{"train_examples": 39062, "noise_aug": 0.01, "spec_augment": true, "win_length": 400, "num_classes": 13, "activation": "gelu_tanh", "qk_norm": false, "num_experts": 16, "moe_every": 2, "shared_expert": false, "subsampling": 2, "layers": 10, "momentum": 0.9, "nesterov": true}
Rows from block 7 of a small sound classifier, named by matrix and row number. Rows with one number within an expert belong to one neuron, the router's apart. Each number is 128 + 32 x the weight over its row's rms, rounded and kept within 0 to 255. All counts start at 0. Numbers have three digits each.
Before each expert's rows are labels from the 100 clips, of 14848, where the router gives the expert most weight on average: "top examples" is what is common among them. Only what is clearly more common there than usual is listed. The data: synthesized solo parts of chorales (CocoChorales). In brackets: how many of the 100, against the usual share in percent.
# router: router (model.blocks.7.mlp.router.weight, 16x256, trained with AdamW), inputs 64-127
# up: expert up (model.blocks.7.mlp.up, 16x128x256), inputs 64-127
# down: expert down (model.blocks.7.mlp.down, 16x256x128, transposed), outputs 64-127

# expert 6
top examples: cello (100 vs 10.1); note A3 (53 vs 8.7); note D4 (48 vs 12.4); note G3 (28 vs 6.3)
router.6:146075099098091093101138086162068121119119123102136095143147099106072067073100059117163137129117131090139150153102105115134109109142103138167109176174122113086146138103103088096149085091183088
up.0:099092147132134144097125141187157126082115158112087152083042150078117141125113163144118130167147059121173132111110078137178110160173145098172114090141137104100165099115122095126119153095197124
down.0:087111146137095151096173146176139121104106108080110216116114096182124178151079130170145191119182096128138118116093090094091145168140118171096125133090133150129145087122091154130155170116145172
up.1:162142131148135078152162108191065152147110146121124110126139118135125060126103107182101125129124152132134170168092089154034133141129106155149160168141163156128052107133141134150185083133124134
down.1:122135137117111166164103120101133090067136095170100144076099189136137115134165162161104122187107069114199079154138130127208098195100152113113113128152130151096191123114147098170078162168184146
up.2:092097140163127164092153126225143157085160093173159133120138070117121133112130165130094136099144109139159143078138144108085148110161091189110117153098132135108119115162084113125109067123163151
down.2:080103080131194129136088126135108163119116141144131131118119132092096138187132137097137121134149133115147133090114133149105155107130071089147114117135140144153117168050150145107112114169188098
up.3:127137139127147117167097112148149119140179119125183161130145186120089071184156151171157147082083174153170081134069105114141091116136161086126147156144136157102150160169095120096128119160080128
down.3:124129129117088127076110090085154123037136124136118097146166125107030146134077092117066160193070047107115098160158137132134131117119149105113087076151118104092080160143125114108086126118130079
up.4:104217106154124125138094110055101114140118142151220109031187136153180100056111178111128100156127151131123157128122193150187149147109112123142143095173062140097173169104182082130125116101164097
down.4:179143160103172151128085188129079134124117107090163154129100129163155141064141096126115097165105120135147107240120135144123142125110165108109149149099206137105133143091105147117153091137105087
up.5:140052146154127155124055149127118140082146116127129167094168135144098132130144127147139177145149103093174142162083121152155079108146136162150122076116172164059129142105134160084168196108135127
down.5:138137155138101110116165119126081137121118189099096149096147120072086107119159173118058140078168138103123150145144132109149157115180087165106087099093154135085163117153122137168117139073119095
up.6:114116200075176122092139178168113173117154121136126100141152129190146114131135114182119126147135114129176079081084097126159110164158137136094128175095071175072068103118109124125101124070103152
down.6:143109082198180081106159114116122118160102193124140116129107058109128161129129087150131125128131126098062098211114208121135148152132123110192142055126151090146121117166140140155114154169152105
up.7:077121070103133162109157122166180126126113122159108150172104148102097092168144082102129205147150136167150097191107138162096156127168120149153121115145109111109107063198116117167110149145099129
down.7:093148115166164137063043073121121093077114129105201062137150098120129141074131071103151130154113123159112119108135108163162116151042184057133115113162167168140175127134141175089144131165125114
up.8:132156109125156162081092142098140082140096117122165093067138088153149132096164126086091081154146192017208072098160133135137162125162067096108110130118115102118129135137136082157152115099128128
down.8:166114087166103127133111201153102097092228109173072134070088175148196103154090118123091138100126185144104133157130190157156125113124154183183168168185117133163115133125148153093183133140151130
up.9:084156111089144141112152147144096145155132151138100144106077188201108128126125076140178118172211158101129095145085168110080120158116171153117135083142150124135137117093094155145122112125128193
down.9:149080116146132123192123125149139108073115111152127151097159145151107132165148165133110163123080088174129151121152132129128086127103104203111162172193107169113126118170185136134174071108109148
up.10:116159137131107127132146107100147150136134188115131086105132131180070182091095177142061091130094155180209139142072125162143159083108133158098106074153141162122130162067106148154157144129157111
down.10:119137111133174169125123070127105162126115126078101142079118130129144127036114099116174082174178126123081108094135170170127122142166139152154120117163127122133134111136183109142146093163117064
up.11:081191188172110098133100122070196116106160171107151124102078142106156097157108159148107148149138117110159122181134109165132126105191114148134063139146089125093112177122131111059129090106173102
down.11:111163201188138137097150110101101149104130114128161112147158187134120098124115127144131111178167178118083137180162156117174164129142120094099195110155168126132141180143166129156129128151089081
up.12:150177079116092113131178149171118137127076100098172170089138092143135086084169138114107088093089124082110142205121161177158153118146095119180082097122130125189120135135167107156150128161148133
down.12:154155087091161126161146160160128122150173098087154113159171092115162136139102127136152149120111134164126133146102108102104128167094171119102152134129152113184075100153086196127142151132083153
up.13:109168123144162135147080108110100098132111072141157089129188144121138140143105184132157135115086172130157134122151058177179138135135141120134123169115156135099083082137139142142129117100124127
down.13:142107148118150092128154140141153197152126138154070172120106139151098069142123150130103096123127115083119133057103103145118132049106135138118123081115110100139158122099098171125146123106115150
up.14:080113156123142127110102134119118141123131070107109189127141075108124094193055174131114179123099195215130137075127160111139189109089096117134120146138129163098114158106115130127118111105135095
down.14:189096145143143113173116111139155145161118124145107121188096165139196152110169052124120143123166101083189104159156139090090147118132154160095078147097112106173126062117107120099093086089148121
up.15:135096166171132088136125143135188078096111119087149077169121166117128108081155191096115067075089139113140149069134135120106095143106120074208184139098143146185110159124145128154083087110135137
down.15:178156156107124117123165097169119092149145113114129108141157127105073121112119136157173040100098119123135167142119134126083102137116088131137157145117071146104125190166140085219120151087083169
up.16:157154156230156144079033157132092151116111075175148103124100141161097161058146163119101170147130135089094137180150190154124071131150151148085166139133147137132150140152139158097150115105136094
down.16:119160128122077137088071099121105086121114151064174110109137065162121139075170166113132104143160152132089129168124107133109109071118130085127095121091125117117100146112140105206143146152121116
up.17:145151130164142130143104138161094133179134166113120157144182160145088155092096152096113078087118135061112151087141135213151089112233098101157208111099118132124112139148170106196120140148121173
down.17:126122159129095098101178105165158167167143099084149117194123080141154146103133138113145085066131150079175124128137146133126167129104069080120166145166146111142118117086096124192171068141095077
up.18:098122080164141131167134070133111200085112077175129128150035131054113121165107119118171178110114137105151157117170139122132187145113127080184112172144101131104190164109112110173161137091166117
down.18:139121138160119088142109091070134077077158135072083121145143144167113174124113157144093118084104156218132203160109133131150154145128112199167074150177136140130117117117121148121129133082182109
up.19:119098092093154138167093091054087118076132219113154134059140104143129093129127133134066140128093125083147153106128132118217105179162156091107133092098116134090105116125101149111164136138123117
down.19:129129062102088127146127106162193148141129078126120052142183086098079164084067131097181055054169141150152144132120116197126117052115067142154135165177149126102105124112117054142103146118103127
up.20:162135166132141138140108155150208075082133153129115102149136125160076123099119107100129094104095117143133089138114171148115145105107127072116146107140131099217208185160156160115073119121056089
down.20:117158121072087115103156093160112092147105144118108107129132108099099092108089100080147115113123120129155250102167150121131078157106111148124174137125101176124114076188150101162129122031114183
up.21:112194110085105071141147178169159122143125125136154162155116059169187117130120126134144080097100156116164130189096110118175180112086103158202135103107122103161153176107132168114123092126184144
down.21:206149211075162119080129124101112111114081083119138176096119127131128186109165120155179163149135158145120197138144176130099113173091136118107110166113098129164116144166124159153130177169094189
up.22:140109169146144106138064154151161148110168130112153122124120129152133187086142098132134079123174091143147118125119216117120064086133115080100142125137104175174167134067126113081168135102137129
down.22:082158108115168120163160166112169076151089053090108137178185117118187149128118130152105114154123160186127130112135108162143106127181131180130154151098115142103109168162117142170148145130102131

# expert 13
top examples: oboe (100 vs 7.4); note G#4 (45 vs 9); note A4 (43 vs 8.5); note B4 (43 vs 9.4)
router.13:098115079088117129127061163160152132072131134155173175119121091104149164167175131105100131094132157165106134114106103195173151161167180083125084100121141107062148195116096170154120081107149184
up.0:203128108203098109170139099098135125086172154151115081139191121153129130131111171153148070133166112108133086179091062068202145152135143121108103150127143122138176140150092080120133137088157090
down.0:128152160126118082138105128143154130095139138114161136125151124109116126161162162112130100106080138158078135121138107119162156110168116193138184135187122162122183132180121082178111138116111102
up.1:136161181162129111176132117138100130115060223107140085130142117130125102148138145140177138162142145149137153175168142125173133024131102103145109124158163119140150087095132100105128093101096075
down.1:117141115133133107159225091111139099122103065100149083148107155135099112157118148154068109079102133167143130094083077101103112192218174052118145127141121146134141141145181163171108128116122157
up.2:137165152182124111122111120135123171107137156104147115117093176143140130120117188136135093132172120119106197164112134177133126153118126125096094161083104156152092119140137152076105137094094101
down.2:146128139155120120104052118116117112080159122108196111129177145164075133155213174155139183092117110129122098060111146100119154114146169105098081161163130072084125131181131150088159176127119115
up.3:076137162103095121101163149133128136180145121133160114143124104141168181146123146114120173077134086069112074076138204135153128135154102126147092110166123098104141134113095116132122049104162154
down.3:134138116159146129129147072123143177111113140140089148082115091115115092117111154093151175160171145143102114077139106111074093185128047105099123153122158129071132124138090114142178145158147169
up.4:094131153190112171080123095107105116123116184128171176119126121174162124091120075108184145110141156098118174079167114110104090143185175152109175143113139145112116044108127089090098120120133129
down.4:145090144111140101088110125116148047130174120119146081117097160094150165157124162166097131129100121109126189170102130125080178104088148095118096125107121103120114130148133189152179155156107097
up.5:142117156160151045105126101080124094171164151101103110200127165165093163103142096169039077088140135106148117109152139159065051109075139105129066066148154155116145151102145129105101119079117092
down.5:174157150144075124140103085168127118129125121068075087139121122107094135174158152155127138097137159163127101129117122124129128104142174113096099153158111141162155140084158169192108170069081125
up.6:174078094097166075181082115123115112103186141086137111172117176143108140146085109104166109115149137150078119176120087100149053132074165065127127113099125223178181139071077146138212111159127085
down.6:177181164067079121133122175161130127179043126164145097134121095115164109176163138157078121104140125137174128161081108115124178123120127121121182080157111136161049162130138090166078170063083141
up.7:154175137122121130167131090104180135149139142085132150161167161162092188096118128108134089085157092142090168126154135143094067134140160103154134108177099072115136148131147110063117101071091141
down.7:130100067145184120133113167113092092160181067180082119159145135119107082139083077125167125150114135089124135147122160138152141172135098148184160108103125151092115142122129095138118068153096104
up.8:104129112074152115140143131086138136118160154123078121143113150115134113046099128131141123150148207124191180139104133176191148165198060128145026082132126167145136199089140204128126125121139199
down.8:184068135109152137157094122148078156168086138114125182095068164119117100110101068124172094190143060114149103120117056158154100095096149078076122151160123133171165107132099120090203138130138068
up.9:111150112127196092125144037157109129109154186165107084116102160154129115124115106157090145081148136069103082144092162148088186125149145137094058090081139128132059156091086136115130122171129150
down.9:072138150147176173126054137150070117149132072081139188114096186102155142189097096124144142100082189144134104145110133152074125179134129071111128164127085118161069141118135157137154091144084132
up.10:090140097173138131156113154056055184144117114132112148114110124127166054084120103161072176137171109133166153157080162110114139176143146132136091091153118137028135168187154126120213173114122206
down.10:113108130114159103128106145092151139050087173132126138152132160119087156106122078149149067172147171138178141145157090144108044132098108078149105110148149131093102118098092161125130156089134119
up.11:142142109185087131086147134124122116157150140100124191127076100088152149136119139118161148140153147155152135193143158121152129142119143097151115177108114147144137181128150108090135174138123149
down.11:112136105092140113144141127167120133122132085104126173145152183106121113119062128130067090119160131155165126132075120131153155105067064153162126114100130109140140075130099177106103104143191130
up.12:104151097077042105149086083111119116086077070145156103106110125157143080152174162181160095130131142103122114130122114107123155130099180150130106152123154143141135116085068126194124129137074147
down.12:189138141142111083160067114120130080085155169138140158150081114136086093176110115151161129172106119119167130159085108175108157108141118097132070130129100180138112138123095109113147117118102083
up.13:148112081122141099109095126138137092118155086113135088077131152139111092114102140154109135109131123118133129114111132139143098111118097162156101133089147123165125054158103128127137181141097148
down.13:097106105039136190115128167160120231128095147085118144151169101120059151055062129145169163111112155106148145105153110166151146153098064165091162105138178123132109063111115105159096141102077063
up.14:104157156155107070124119087110145152061083111124102096176046166133086205144085185091118103146172178081125095152119126117205161093132165170117132109143116128094166075168126076118106075121101108
down.14:167117119221178177140144144051142175195155099119154080129142071133113111154098140174143119163105091090144132136146128091154118093111102160120113135121170136091187156172103099140074160113190168
up.15:132101137076099059079098164151093135103129160063093141111168068132168154097088088101155150182140140107153088135131116099148101175150178117126083123085125140084171076159125101067145167138167142
down.15:094119111115130096088106129144132131117145127087093163133146113093125115182121122153170115089138124154164092138074087098134147123121152197116135066120121170144085131119119131077121186082173148
up.16:191176099152103162091115098151162136076120078088136072102111129091134183117140127134090150157130138117116087191144175116074131119163107095158090104165072100096179109113149125120177106149096144
down.16:055150111086103112114088136137154136185166112130181170102136170126158162096116140045111169093123100151126111105115106102166107134153131188116110069115133155124146085084126176131117142162132130
up.17:137130114135152167115123124167126130118152153123118142111143164151133132094110106100164121152163120055088079197097172185129116122100142133100118151125174123179083103084135154118150100098156111
down.17:110107136118159124111094164101141128166120166121192139192104136165120132167147093119148190121106103124088094078126100081113127195153136092132169122115137146118106118140147049134071103075124213
up.18:135070175156104130178151158198165154104113172186093120151184119148181088098104152106050144145087133116108106139066062099127130165148122063113182118125134141140116089082118086117162155126182123
down.18:153135115106121119102165080136121132189083106120111151113114110154040153189109152159229085137124130126136164135135130146133107143120170159060120143121100151067111121151113114138057099114080163
up.19:155083209135077116098076168079142115156087196211122157147081117140088155124116131136128111091127126135106158118182155128115091131110120116143149103125117078116215144153124182101143205155101118
down.19:105152131110181148177181160096191195105073092116116136123205118138116102077110114160128138154111165111135122122125135125119086099128057228115124097146149088145075153106129117133132129148128118
up.20:133153141103086156139114142123147096091111092143119166129189203040085151159107124197145184126183102153167147121080113154140121117133134200086164165123178144127127168087125122060136137110139107
down.20:118100128199134102105129188101070148122174181127130166115055118141172154127145132104096096131112110097096127125144159153127181154110153090151089065076155152126141128146157086087071154158138127
up.21:121186111116149145110135119141123102067117106098133118132091151131079162181132187094141103101123159120163125105120108115177083159120149077123201076134191081078139138166100133150081154136098136
down.21:111085131116142079157130116138123087174137137116143081112115159166117186123136091173156196155134201087157146152176118149173135086159123116145237114182186139151154142074116109190160153074122124
up.22:116107159129124111158094083163090116127166163152132138067051072096120116175110113144050124114100129119120186132142100172189090119154115071166079172157113106129102087144151141161105137127137117
down.22:142166102110138127125142054124071130088106069134165116088108149153158130096160133150205168162134097139085068153115144109122106150104150179134124104125158109152108135051137098122189123177119116

# expert 15
top examples: saxophone (100 vs 1.5); note C#4 (31 vs 12.2); note E4 (30 vs 8.8); note F#4 (28 vs 8.4)
router.15:120146139144154192180127161184149095180185123182150163161096128112108150084183177106116144132098100190129190089141166109152151122157149103092112111150136112129137121218142132096150135138118083
up.23:114068130102183076123107103199133143120108088102156112140118150094129108139090142160094076141103138106100115126107098123147102168157147142105143137107127128082116112137148115117110082119161110
down.23:129123096090144132095116169131090102125184134101129104239156082095137109116116074130157123133165127118147158061157151148097107129096100097146127149174104082084119147162119084163106119153133164
up.24:110188169098136202135135162109114149166147075090123099137136121061098144029093117109103121098119179139127175115118083168123140161192131127147168162142155141150165087125134148176157166120108122
down.24:163188097104101128119117089193145163144119186114113162071156113123127133088115160191115046095153065135101077135151103077154117088066139095067116105158099145094116145169126157122133100147123165
up.25:076143106122121122099132047152136174130102140150133134088095129185072144141155142142111134122145168135099077164145110142134099139132163139119100160144175126150153135127146110095056171118112198
down.25:147112111144109118170112208203123107185158104154092104172144127142101160125100102146152164142148099083151088204105165139142142107095111082100165067210150100122151116136097128108085165110134138
up.26:086145147114167121119087195181153133084132127164112166086098185077101112232127104110059099141100119105142077091173144101140103170121125091146117092118098120115179114134123232111076136149135156
down.26:130128095114156131090145090164104136146092140119133143085157133141133132126165127180109160159149055074125214145116110142115141141175127216074086079127146152063144095124159085132178099156163097
up.27:159127137170151151103118126112142126077125136121083123075147172133160114185105123117146110170071074101160188148186129140128164177084122102140074117115144122183159079155153132128167134146151086
down.27:142123143179149139120087161084150120154133134131070154111117082135157146176169096119109089165135115158121118098108152172159161071176069156124157161107125113170107150117151137146084111164135074
up.28:122131100131155126162113135110111113128094138131117178095108150117073134113110153079144142133148086187117102178119105174119079177131134107134106139122083123080188132104118086097094125146095110
down.28:106132153167086102058125124135061120092145110151129137107127135176113150131128139176123175127152086118090117161117082082139120163082122217142195177139217208114114121169115181060115111182110073
up.29:119132138093135114123143086091156052093133130120116102145123101103124174111187170114179133101122181116130125134160135108054118110122143122200121162076054128114184149117137107105160135134132123
down.29:144079134110162148133122098111137123067055103088150092085153086097129122169092110164141152172147175140129132123086135132174126174168109164112182192128117168142076187149106116176161132169176129
up.30:118104146095115158097083119112036087145093114116180123146163156066142072147157107159133137094154101100103155111122090168113118152098124093162187119117124104136095104144109174120131191158118086
down.30:095173131127111096155097125111197104159136115089119144179125129157143095146161156132080066104090175117082106122105125090095149117090120139119112142095121134146110089202154100105167112090072126
up.31:139133174128140155130152192205155153148089117102179130157123165146107120095146116135123104109173167106127061088116108108118183129132067146160087136126040111142123108123098204116092134134124150
down.31:169109123095116076128160084113149069063094136125106113069081135133216144074133147128137117162161086142136103188121133180116109125119178184166215200092165077130103156113137110106183137120168151
up.32:102125106171102090135180126144157152151057096134144075169128085103137050108095155131138136115135164121116129103066127114126130149126110145138120145135087131100128151086114093132146106151091171
down.32:168108131122153124140084128096098194134098126096147155124186180120099153105074139115125099111129138157139160202095124094147134105121169076136132110118162136175163098094078120112212078124169153
up.33:114147108111102160128138140155087095128137129159132087098162135138174112095063160120113126097121132201079094141085175149137115141144131168126161152133139144129155178110137135120091127095102116
down.33:147094140162144106118071136150113136111087128115173127151052191121114104141144173183129161170156156102150159179135111069124110154097183099138201050134157141146128118110149139088135149144148098
up.34:114124092075135115146143106139138142142118088119145148191152158132151085168155107162107117125164174182139087141154103118088139102163157135155175110085087180133122144176136124161161094108119168
down.34:170111156095135170122154175166126122136130180125093121149142073127067110176116122100179143170101152117117184152085150167143098162143166105138154117110164146079091129116116079040159073124124135
up.35:135112125194108111118090127142144099122086133066118137110078171162166165144124109104146088119138083101142094109165150188142126147133139134148132143152140103154143188080128134217095127099119106
down.35:162120152128079177122077145132084099148186147100116111119132165085169155119120105117158169134139142134135109165194114120166096123129098229104181116113125144161103199112175161158103236088053145
up.36:196092139153093097044117112122094130050098131108149140111099217149181162122127118135097115103072113096140142101137156112149170170090140065109116104113086121208153188135115178162093163091138102
down.36:149129166158184119197144119172161134164127111069107101162128174109114106110133093139119148066151114064123129075130138189135115068139139129097170149126171096091177113099093160140145171174103139
up.37:179083131127141100117087151090085153143107120117147117118173101091146071109083177112035189117158117123110123142147175127131134193144093145161112108104117139102120114139121119110085129138166155
down.37:110064116127155166180128124150076169144103134124142181159105115144090175121147096083143051177084104143179099109159131150098117143084167103164191098067144203106117080123077141177112150141099116
up.38:131151088112152107160157159094098128144174054132175115143122137139156120155148114140118108150106130107179108115114126119111158160092168178137153150123174169123193115153157132172097109141127106
down.38:117132115147095124114117096138125120126099108165077087130118146200125109189145116097142149098112096174089086129106127070106136097157109136005131096162110134169083106137113119060116165115125158
up.39:146142140094089095132166130116159228098090187151102183155128144151145190149126112101202157155103158134107128165111114089173137132167126180136151128085082197135061116165098146147126111131127078
down.39:125161099173154098109089088127121147146105139141163175159073077110164117114096113183127094147089135146106167074124076135132101122174126128155127138123081151164152190159111141111099168068118135
up.40:149162163155104158158154090113162118089155112071157114170025126108070132091143091135107138126111123059128090101130175153113169064178123078086130144171123073150164100129121161121177116118101153
down.40:080122062125109084155144077132114137118189097173115099117139144143164097127086159132098092094146147135171177121108108133146136149160100197182061102134162051087128169139172171085092152164124206
up.41:123143169126146155135114083184034120186109108099173147115064137109140141121049127130136128140074116116171139184132145132104148134131146127152132140117085128111139186108175077198096158126125176
down.41:171127152150150133155151169107140064080115127090174165154173102114099184146186097107145087052127184169091171072100082127129173147062133098169134084123119163111070095127075097126172125141129117
up.42:104087136131110178122156118098103146145114128119085170109109142183124146149138121182127168182193111108129119059097035148144156115090173144112170135132124143128081110160086187125134134121139079
down.42:110167133212136096132076129129117130146136164162140132125098150090054148170142133090123099098122124136118089098104173179133148089159143072176060105114095093139122105102121096104152149126154135
up.43:090073087112092174153123138112120183120127176086085099141124177157092119142100147104171140136114105085162145203100189141178062106126095144162110145172187200234119095121173127152105130164124158
down.43:139148084129136092102125126131123110123103064149060088111092160089127159105052128120134133128138162204108123075163139144138224129135142109096116150132096124078148096163157077161097145156106172
up.44:156071114133188073096111097129136120108095187129100095094121073111105177129126115160183129091076126102129151094142136144128168103109120135155160117120187146138037154048184181148130144097155172
down.44:086131123123127170129115184097157122158106156110139108173202158141166106131109167133138159144089170114079128125124117137083138086137109112056079129159148077087124067181116077178082127085064115
up.45:120135081180118101131166115055106084137120118153112110101059165088120126091115121130106114106170130099138135158092151125110124139166108163149121119168146107093183104111201093126103120138181137
down.45:118102090054071124133117131123139117082139174129116140175113149083170143023111103151186134125116122159100161120156106106129157147153149159064124193122100112144093062172136091152168057178124118

# expert 14
top examples: violin (100 vs 13.6); note A4 (36 vs 8.5)
router.14:098118142086155143131112148088143093147131181151120119079131106176101067163075126103139111161118081152121109080106163087167129102103105109135138083130167111131117101188149135108103149126084202
up.0:138130113146162139171196110103138102152097129079109125141147094057067142134133134162119142168133121175174093154123146175099104116110123160139061153118109109156139133113117110106119103137065163
down.0:152117161103176094115150121142114185126143145108158142127151096153138085161106127137107160124122115126096106146186094121117157156097123094157059129103142103166084170128100165115169148123150117
up.1:149203143113114148151102190118116087157137111137133103136113071051191107190117185159106189119140130102150078170157161120125102142073145149185150141099082131167123139157111139107126155128111109
down.1:145117174172118141135105157071082115109082169145097204152146149105129176088130121138140124126131140099109075078173107096133133065180075181167092117109107175126168103082096114104096190144180184
up.2:171124121160099128103125141129102125085142111115155129102120087128106112110152101164123139122069173149151087157136114122091144157120150127134081156081138111126075124097089125146142167121124097
down.2:069146116108109134114139125180111140172131122136126083124148078094096142105110129134151107126177109163098142096146107187195133156096152146128177138093094110131101156145155125198168110110069120
up.3:159140124121078102103080170072163107164112155189146127089121132156126118057095138150127167107090148219097134148159156158110104126154115161164124087133090102082175138131107138126057148136153170
down.3:120167189222108104169184119148132126086101138126099123126115082109148139111180141185115085102208134136171093130153180142073102161058164175103113120135135082083098145070109101079088157156084169
up.4:160164123122191165110161148076071137131085162137169082137118128103105104129079167103140079128130113107126104107131127102203139149102043133143116136156121224076104121085075142158080133133133118
down.4:134150119121100148132117103132086169095176093035073215160114137097161076194063110192118183098139103147127157143151126139139162176129135075150154067114128134119100170155130134129124140167115121
up.5:106111106141142098154055148174160117091135143141067088060133156176149115133126025089081152111190127142087110157100151117127128105151117123081129118197127173143117137132167166081137127127090124
down.5:144108048121101111176125097115104175108145125071090075218100107114109173127109180112177091123151152092143132158096104107133104141092132106139116174105117038122173092081113072177066136118134126
up.6:100113095095104179117106105052074178141142115141097118128099124168158167140080134105074111122162128143069059066184127110127114139157086116101166114070185119182107114119091108153115126146133103
down.6:144133160159160154108131161045157084131097124140162141170074125128113054123124107140160115103121096129129170134118133180102132126160162087145075188093090165122122132121166146091155152134112116
up.7:110081151181188160128154185146108116129146123052194092188104145098187117120167117165068126135136171161133153172081116143130102156110105105114107112166114161149075115155096149152166169041075122
down.7:115126140141172131154082061078143135107154147135134098089147118124184128199145135098139125121099123084128150104172136103120144120141150059185198107184117119107173084137132115157135086175105148
up.8:088127169109124114194159132141187130119120088166085111131102128062119149111108107094163108133119126106121126098099165167176117110101127191140171130110113121115087137146129071129076128165165090
down.8:127124123171124102102131160100090137131122149141125135138038160158078138171099145122130190139131123128160104126128129156185135081130159030189117147106170038084118133176176156103168150149180189
up.9:095133121184111119077107134096149117168189167157118161086108172114126085050108063101108136132148155121146134119152133101158115125128159117170127134120159112096156158179122127094147195065177171
down.9:159019110115168068153191078162134107165141153176138185151108156184126147143131155165151086157152156094082112130154102141121071141125154225112152139119129037113110135128150092170044099121077131
up.10:141068136121063107139149141084076113132083149146071130152126170165139110153105135133111101117194122093154193180117142162065169140149146227121110170107191152105128155066151150098093125118156128
down.10:140136096127098113153045186098131106149194135102101113109108102139140156162077086177153110147075131138072083131135171080121048082094124069084074113106091116133141166177097176046182174069163060
up.11:114146121118087135129131095084127134185096116160172128153171090098121201215128164142069122061108089158095153093128153112133165153168096164145190111145175145128128149100143103159090167074124154
down.11:079108166124193194087056103079058128175093087060105096097127134089117077153075111127157116161116155109139158133133110136121085135087135111097128148088125165127198132098197107136114104143167112
up.12:164126145135156133150134141141084144079162173129119153179141111143122181135131126086168126146124111117096086184163122124142060054071164112124148121147090157160127129081082184132121111092091144
down.12:147141126170155146129149128141182152176147098144124110131081073139139097148111120147111123129080174119085096090156069100146176192138096136110163135151093133079164136216122091255131084146078132
up.13:089147136067152071121080165121146134137079172144141127115117064142103124095131102135182025162150156104143102138197132177124107081089154162100150131182178142151090147113126144074130135105085152
down.13:184152133153170126165143075174171143121170113156078147174139155123101169155138104124193146133092121177086158145074109109098172131106122101111120183135082108139080127136107088153099059144155041
up.14:140175136114117135151055122171132120142147131125048141141223083153137119111133088107092131185133167091126188167100131143099146183117136032084143179126170135095101139162155148126126135138155121
down.14:151135121172117105120059118120147125116136111150155152101127134151184151124105147157079123093125084105124118115195147111117158034098119065139099114141167146175194105085145121082141141122205125
up.15:123074099094129137103091087155107139057107128156121107085161111136177126156087186160164196115121105151125103089140155133145114130165112166083115164125132114096100142117124160150116122104165148
down.15:129138152197057142172088131078116132170150180141079164177174122153138104190107100122154108187157124113094103138120168184135111130077106128090120090087123175165185092074142135116165184092112086
up.16:091138118125119089076067136133119114130110110053095114157192121111140171108125093073172111161132152073091123118114115148141083122101127121178151181137089123116145114080162138130135125087118079
down.16:069147112046115163168184106130103126157128107121114108130179082068116146110133170109190081103139130159157171180144103112112133163115103134174125138171090144126128129151111087128102090088141152
up.17:092149163108153114119111102081156122151136101133136170099153131107095115099105141158142075101148130195114120131127161092110129140131125119092108156128099113028147097128113063126141129127118192
down.17:173130124163155073156111120180106172072158090056140201134087172124147103187107168150108136124169111091161144124206140169129129142097164080125129065137174115140137132082093118119167117128114113
up.18:138128135100106137062137157134124176141120115091098160146086100131162115153125190111139177114139147168126133106112163079143145147099099166147126119114177102134155110160134150116161093140128138
down.18:086143202067140163168136108068149041132175100110135126094176174135176141168126096063121110181139139152157095144133114154160165088138151108138112125103152187179219146112110074124138165160103117
up.19:131167194065131073163052092062105176157123130108077150110128125172117221144123073119160110191146120161114086137133152107105176106140130093124115167124090068091101134147157104088156117153121082
down.19:127112100212102158122140120111149136111115114166134133135096139165157131130149159164118159099118125066085104084114146165095091122058129087153124172140144071155127131143138136107092116181159150
up.20:123138149112112125133162077172125166104177157115089158146139116159125154090182176169080142179125185192077130138165092118156124113177138151129102163122200135114087071125135147145134149145077132
down.20:157112130101128124140122150123109095143118101132127133102133161129090168161107112107122182132128111152143117167103091095141125177106142113064163120151093172154164181179167154106167118116097066
up.21:095098093120111102178133084083151089141141159176097106121072151152072113115129118156123109113151132105157145109100167081141076117143201149167107122109111034119193110161114085148130183135063161
down.21:120104143132141120072116147177141186119102112125149159153154075150146185121113070149175105107146155109135212146156174146124144116103166167145121180140133119054172123103121092033081041114142073
up.22:152175135153199067138147116162097124191153155096123086102094160112136132151102124081201063094093153158131114092137110153142125086114130109098148121128085171200127132100179096166119122143125167
down.22:117126149041082071151140102187114184157147131113119128120091176175129124114163178129211128094144142082160216124157177172153140113151106134195198119133124103152120131115164156122082128078128139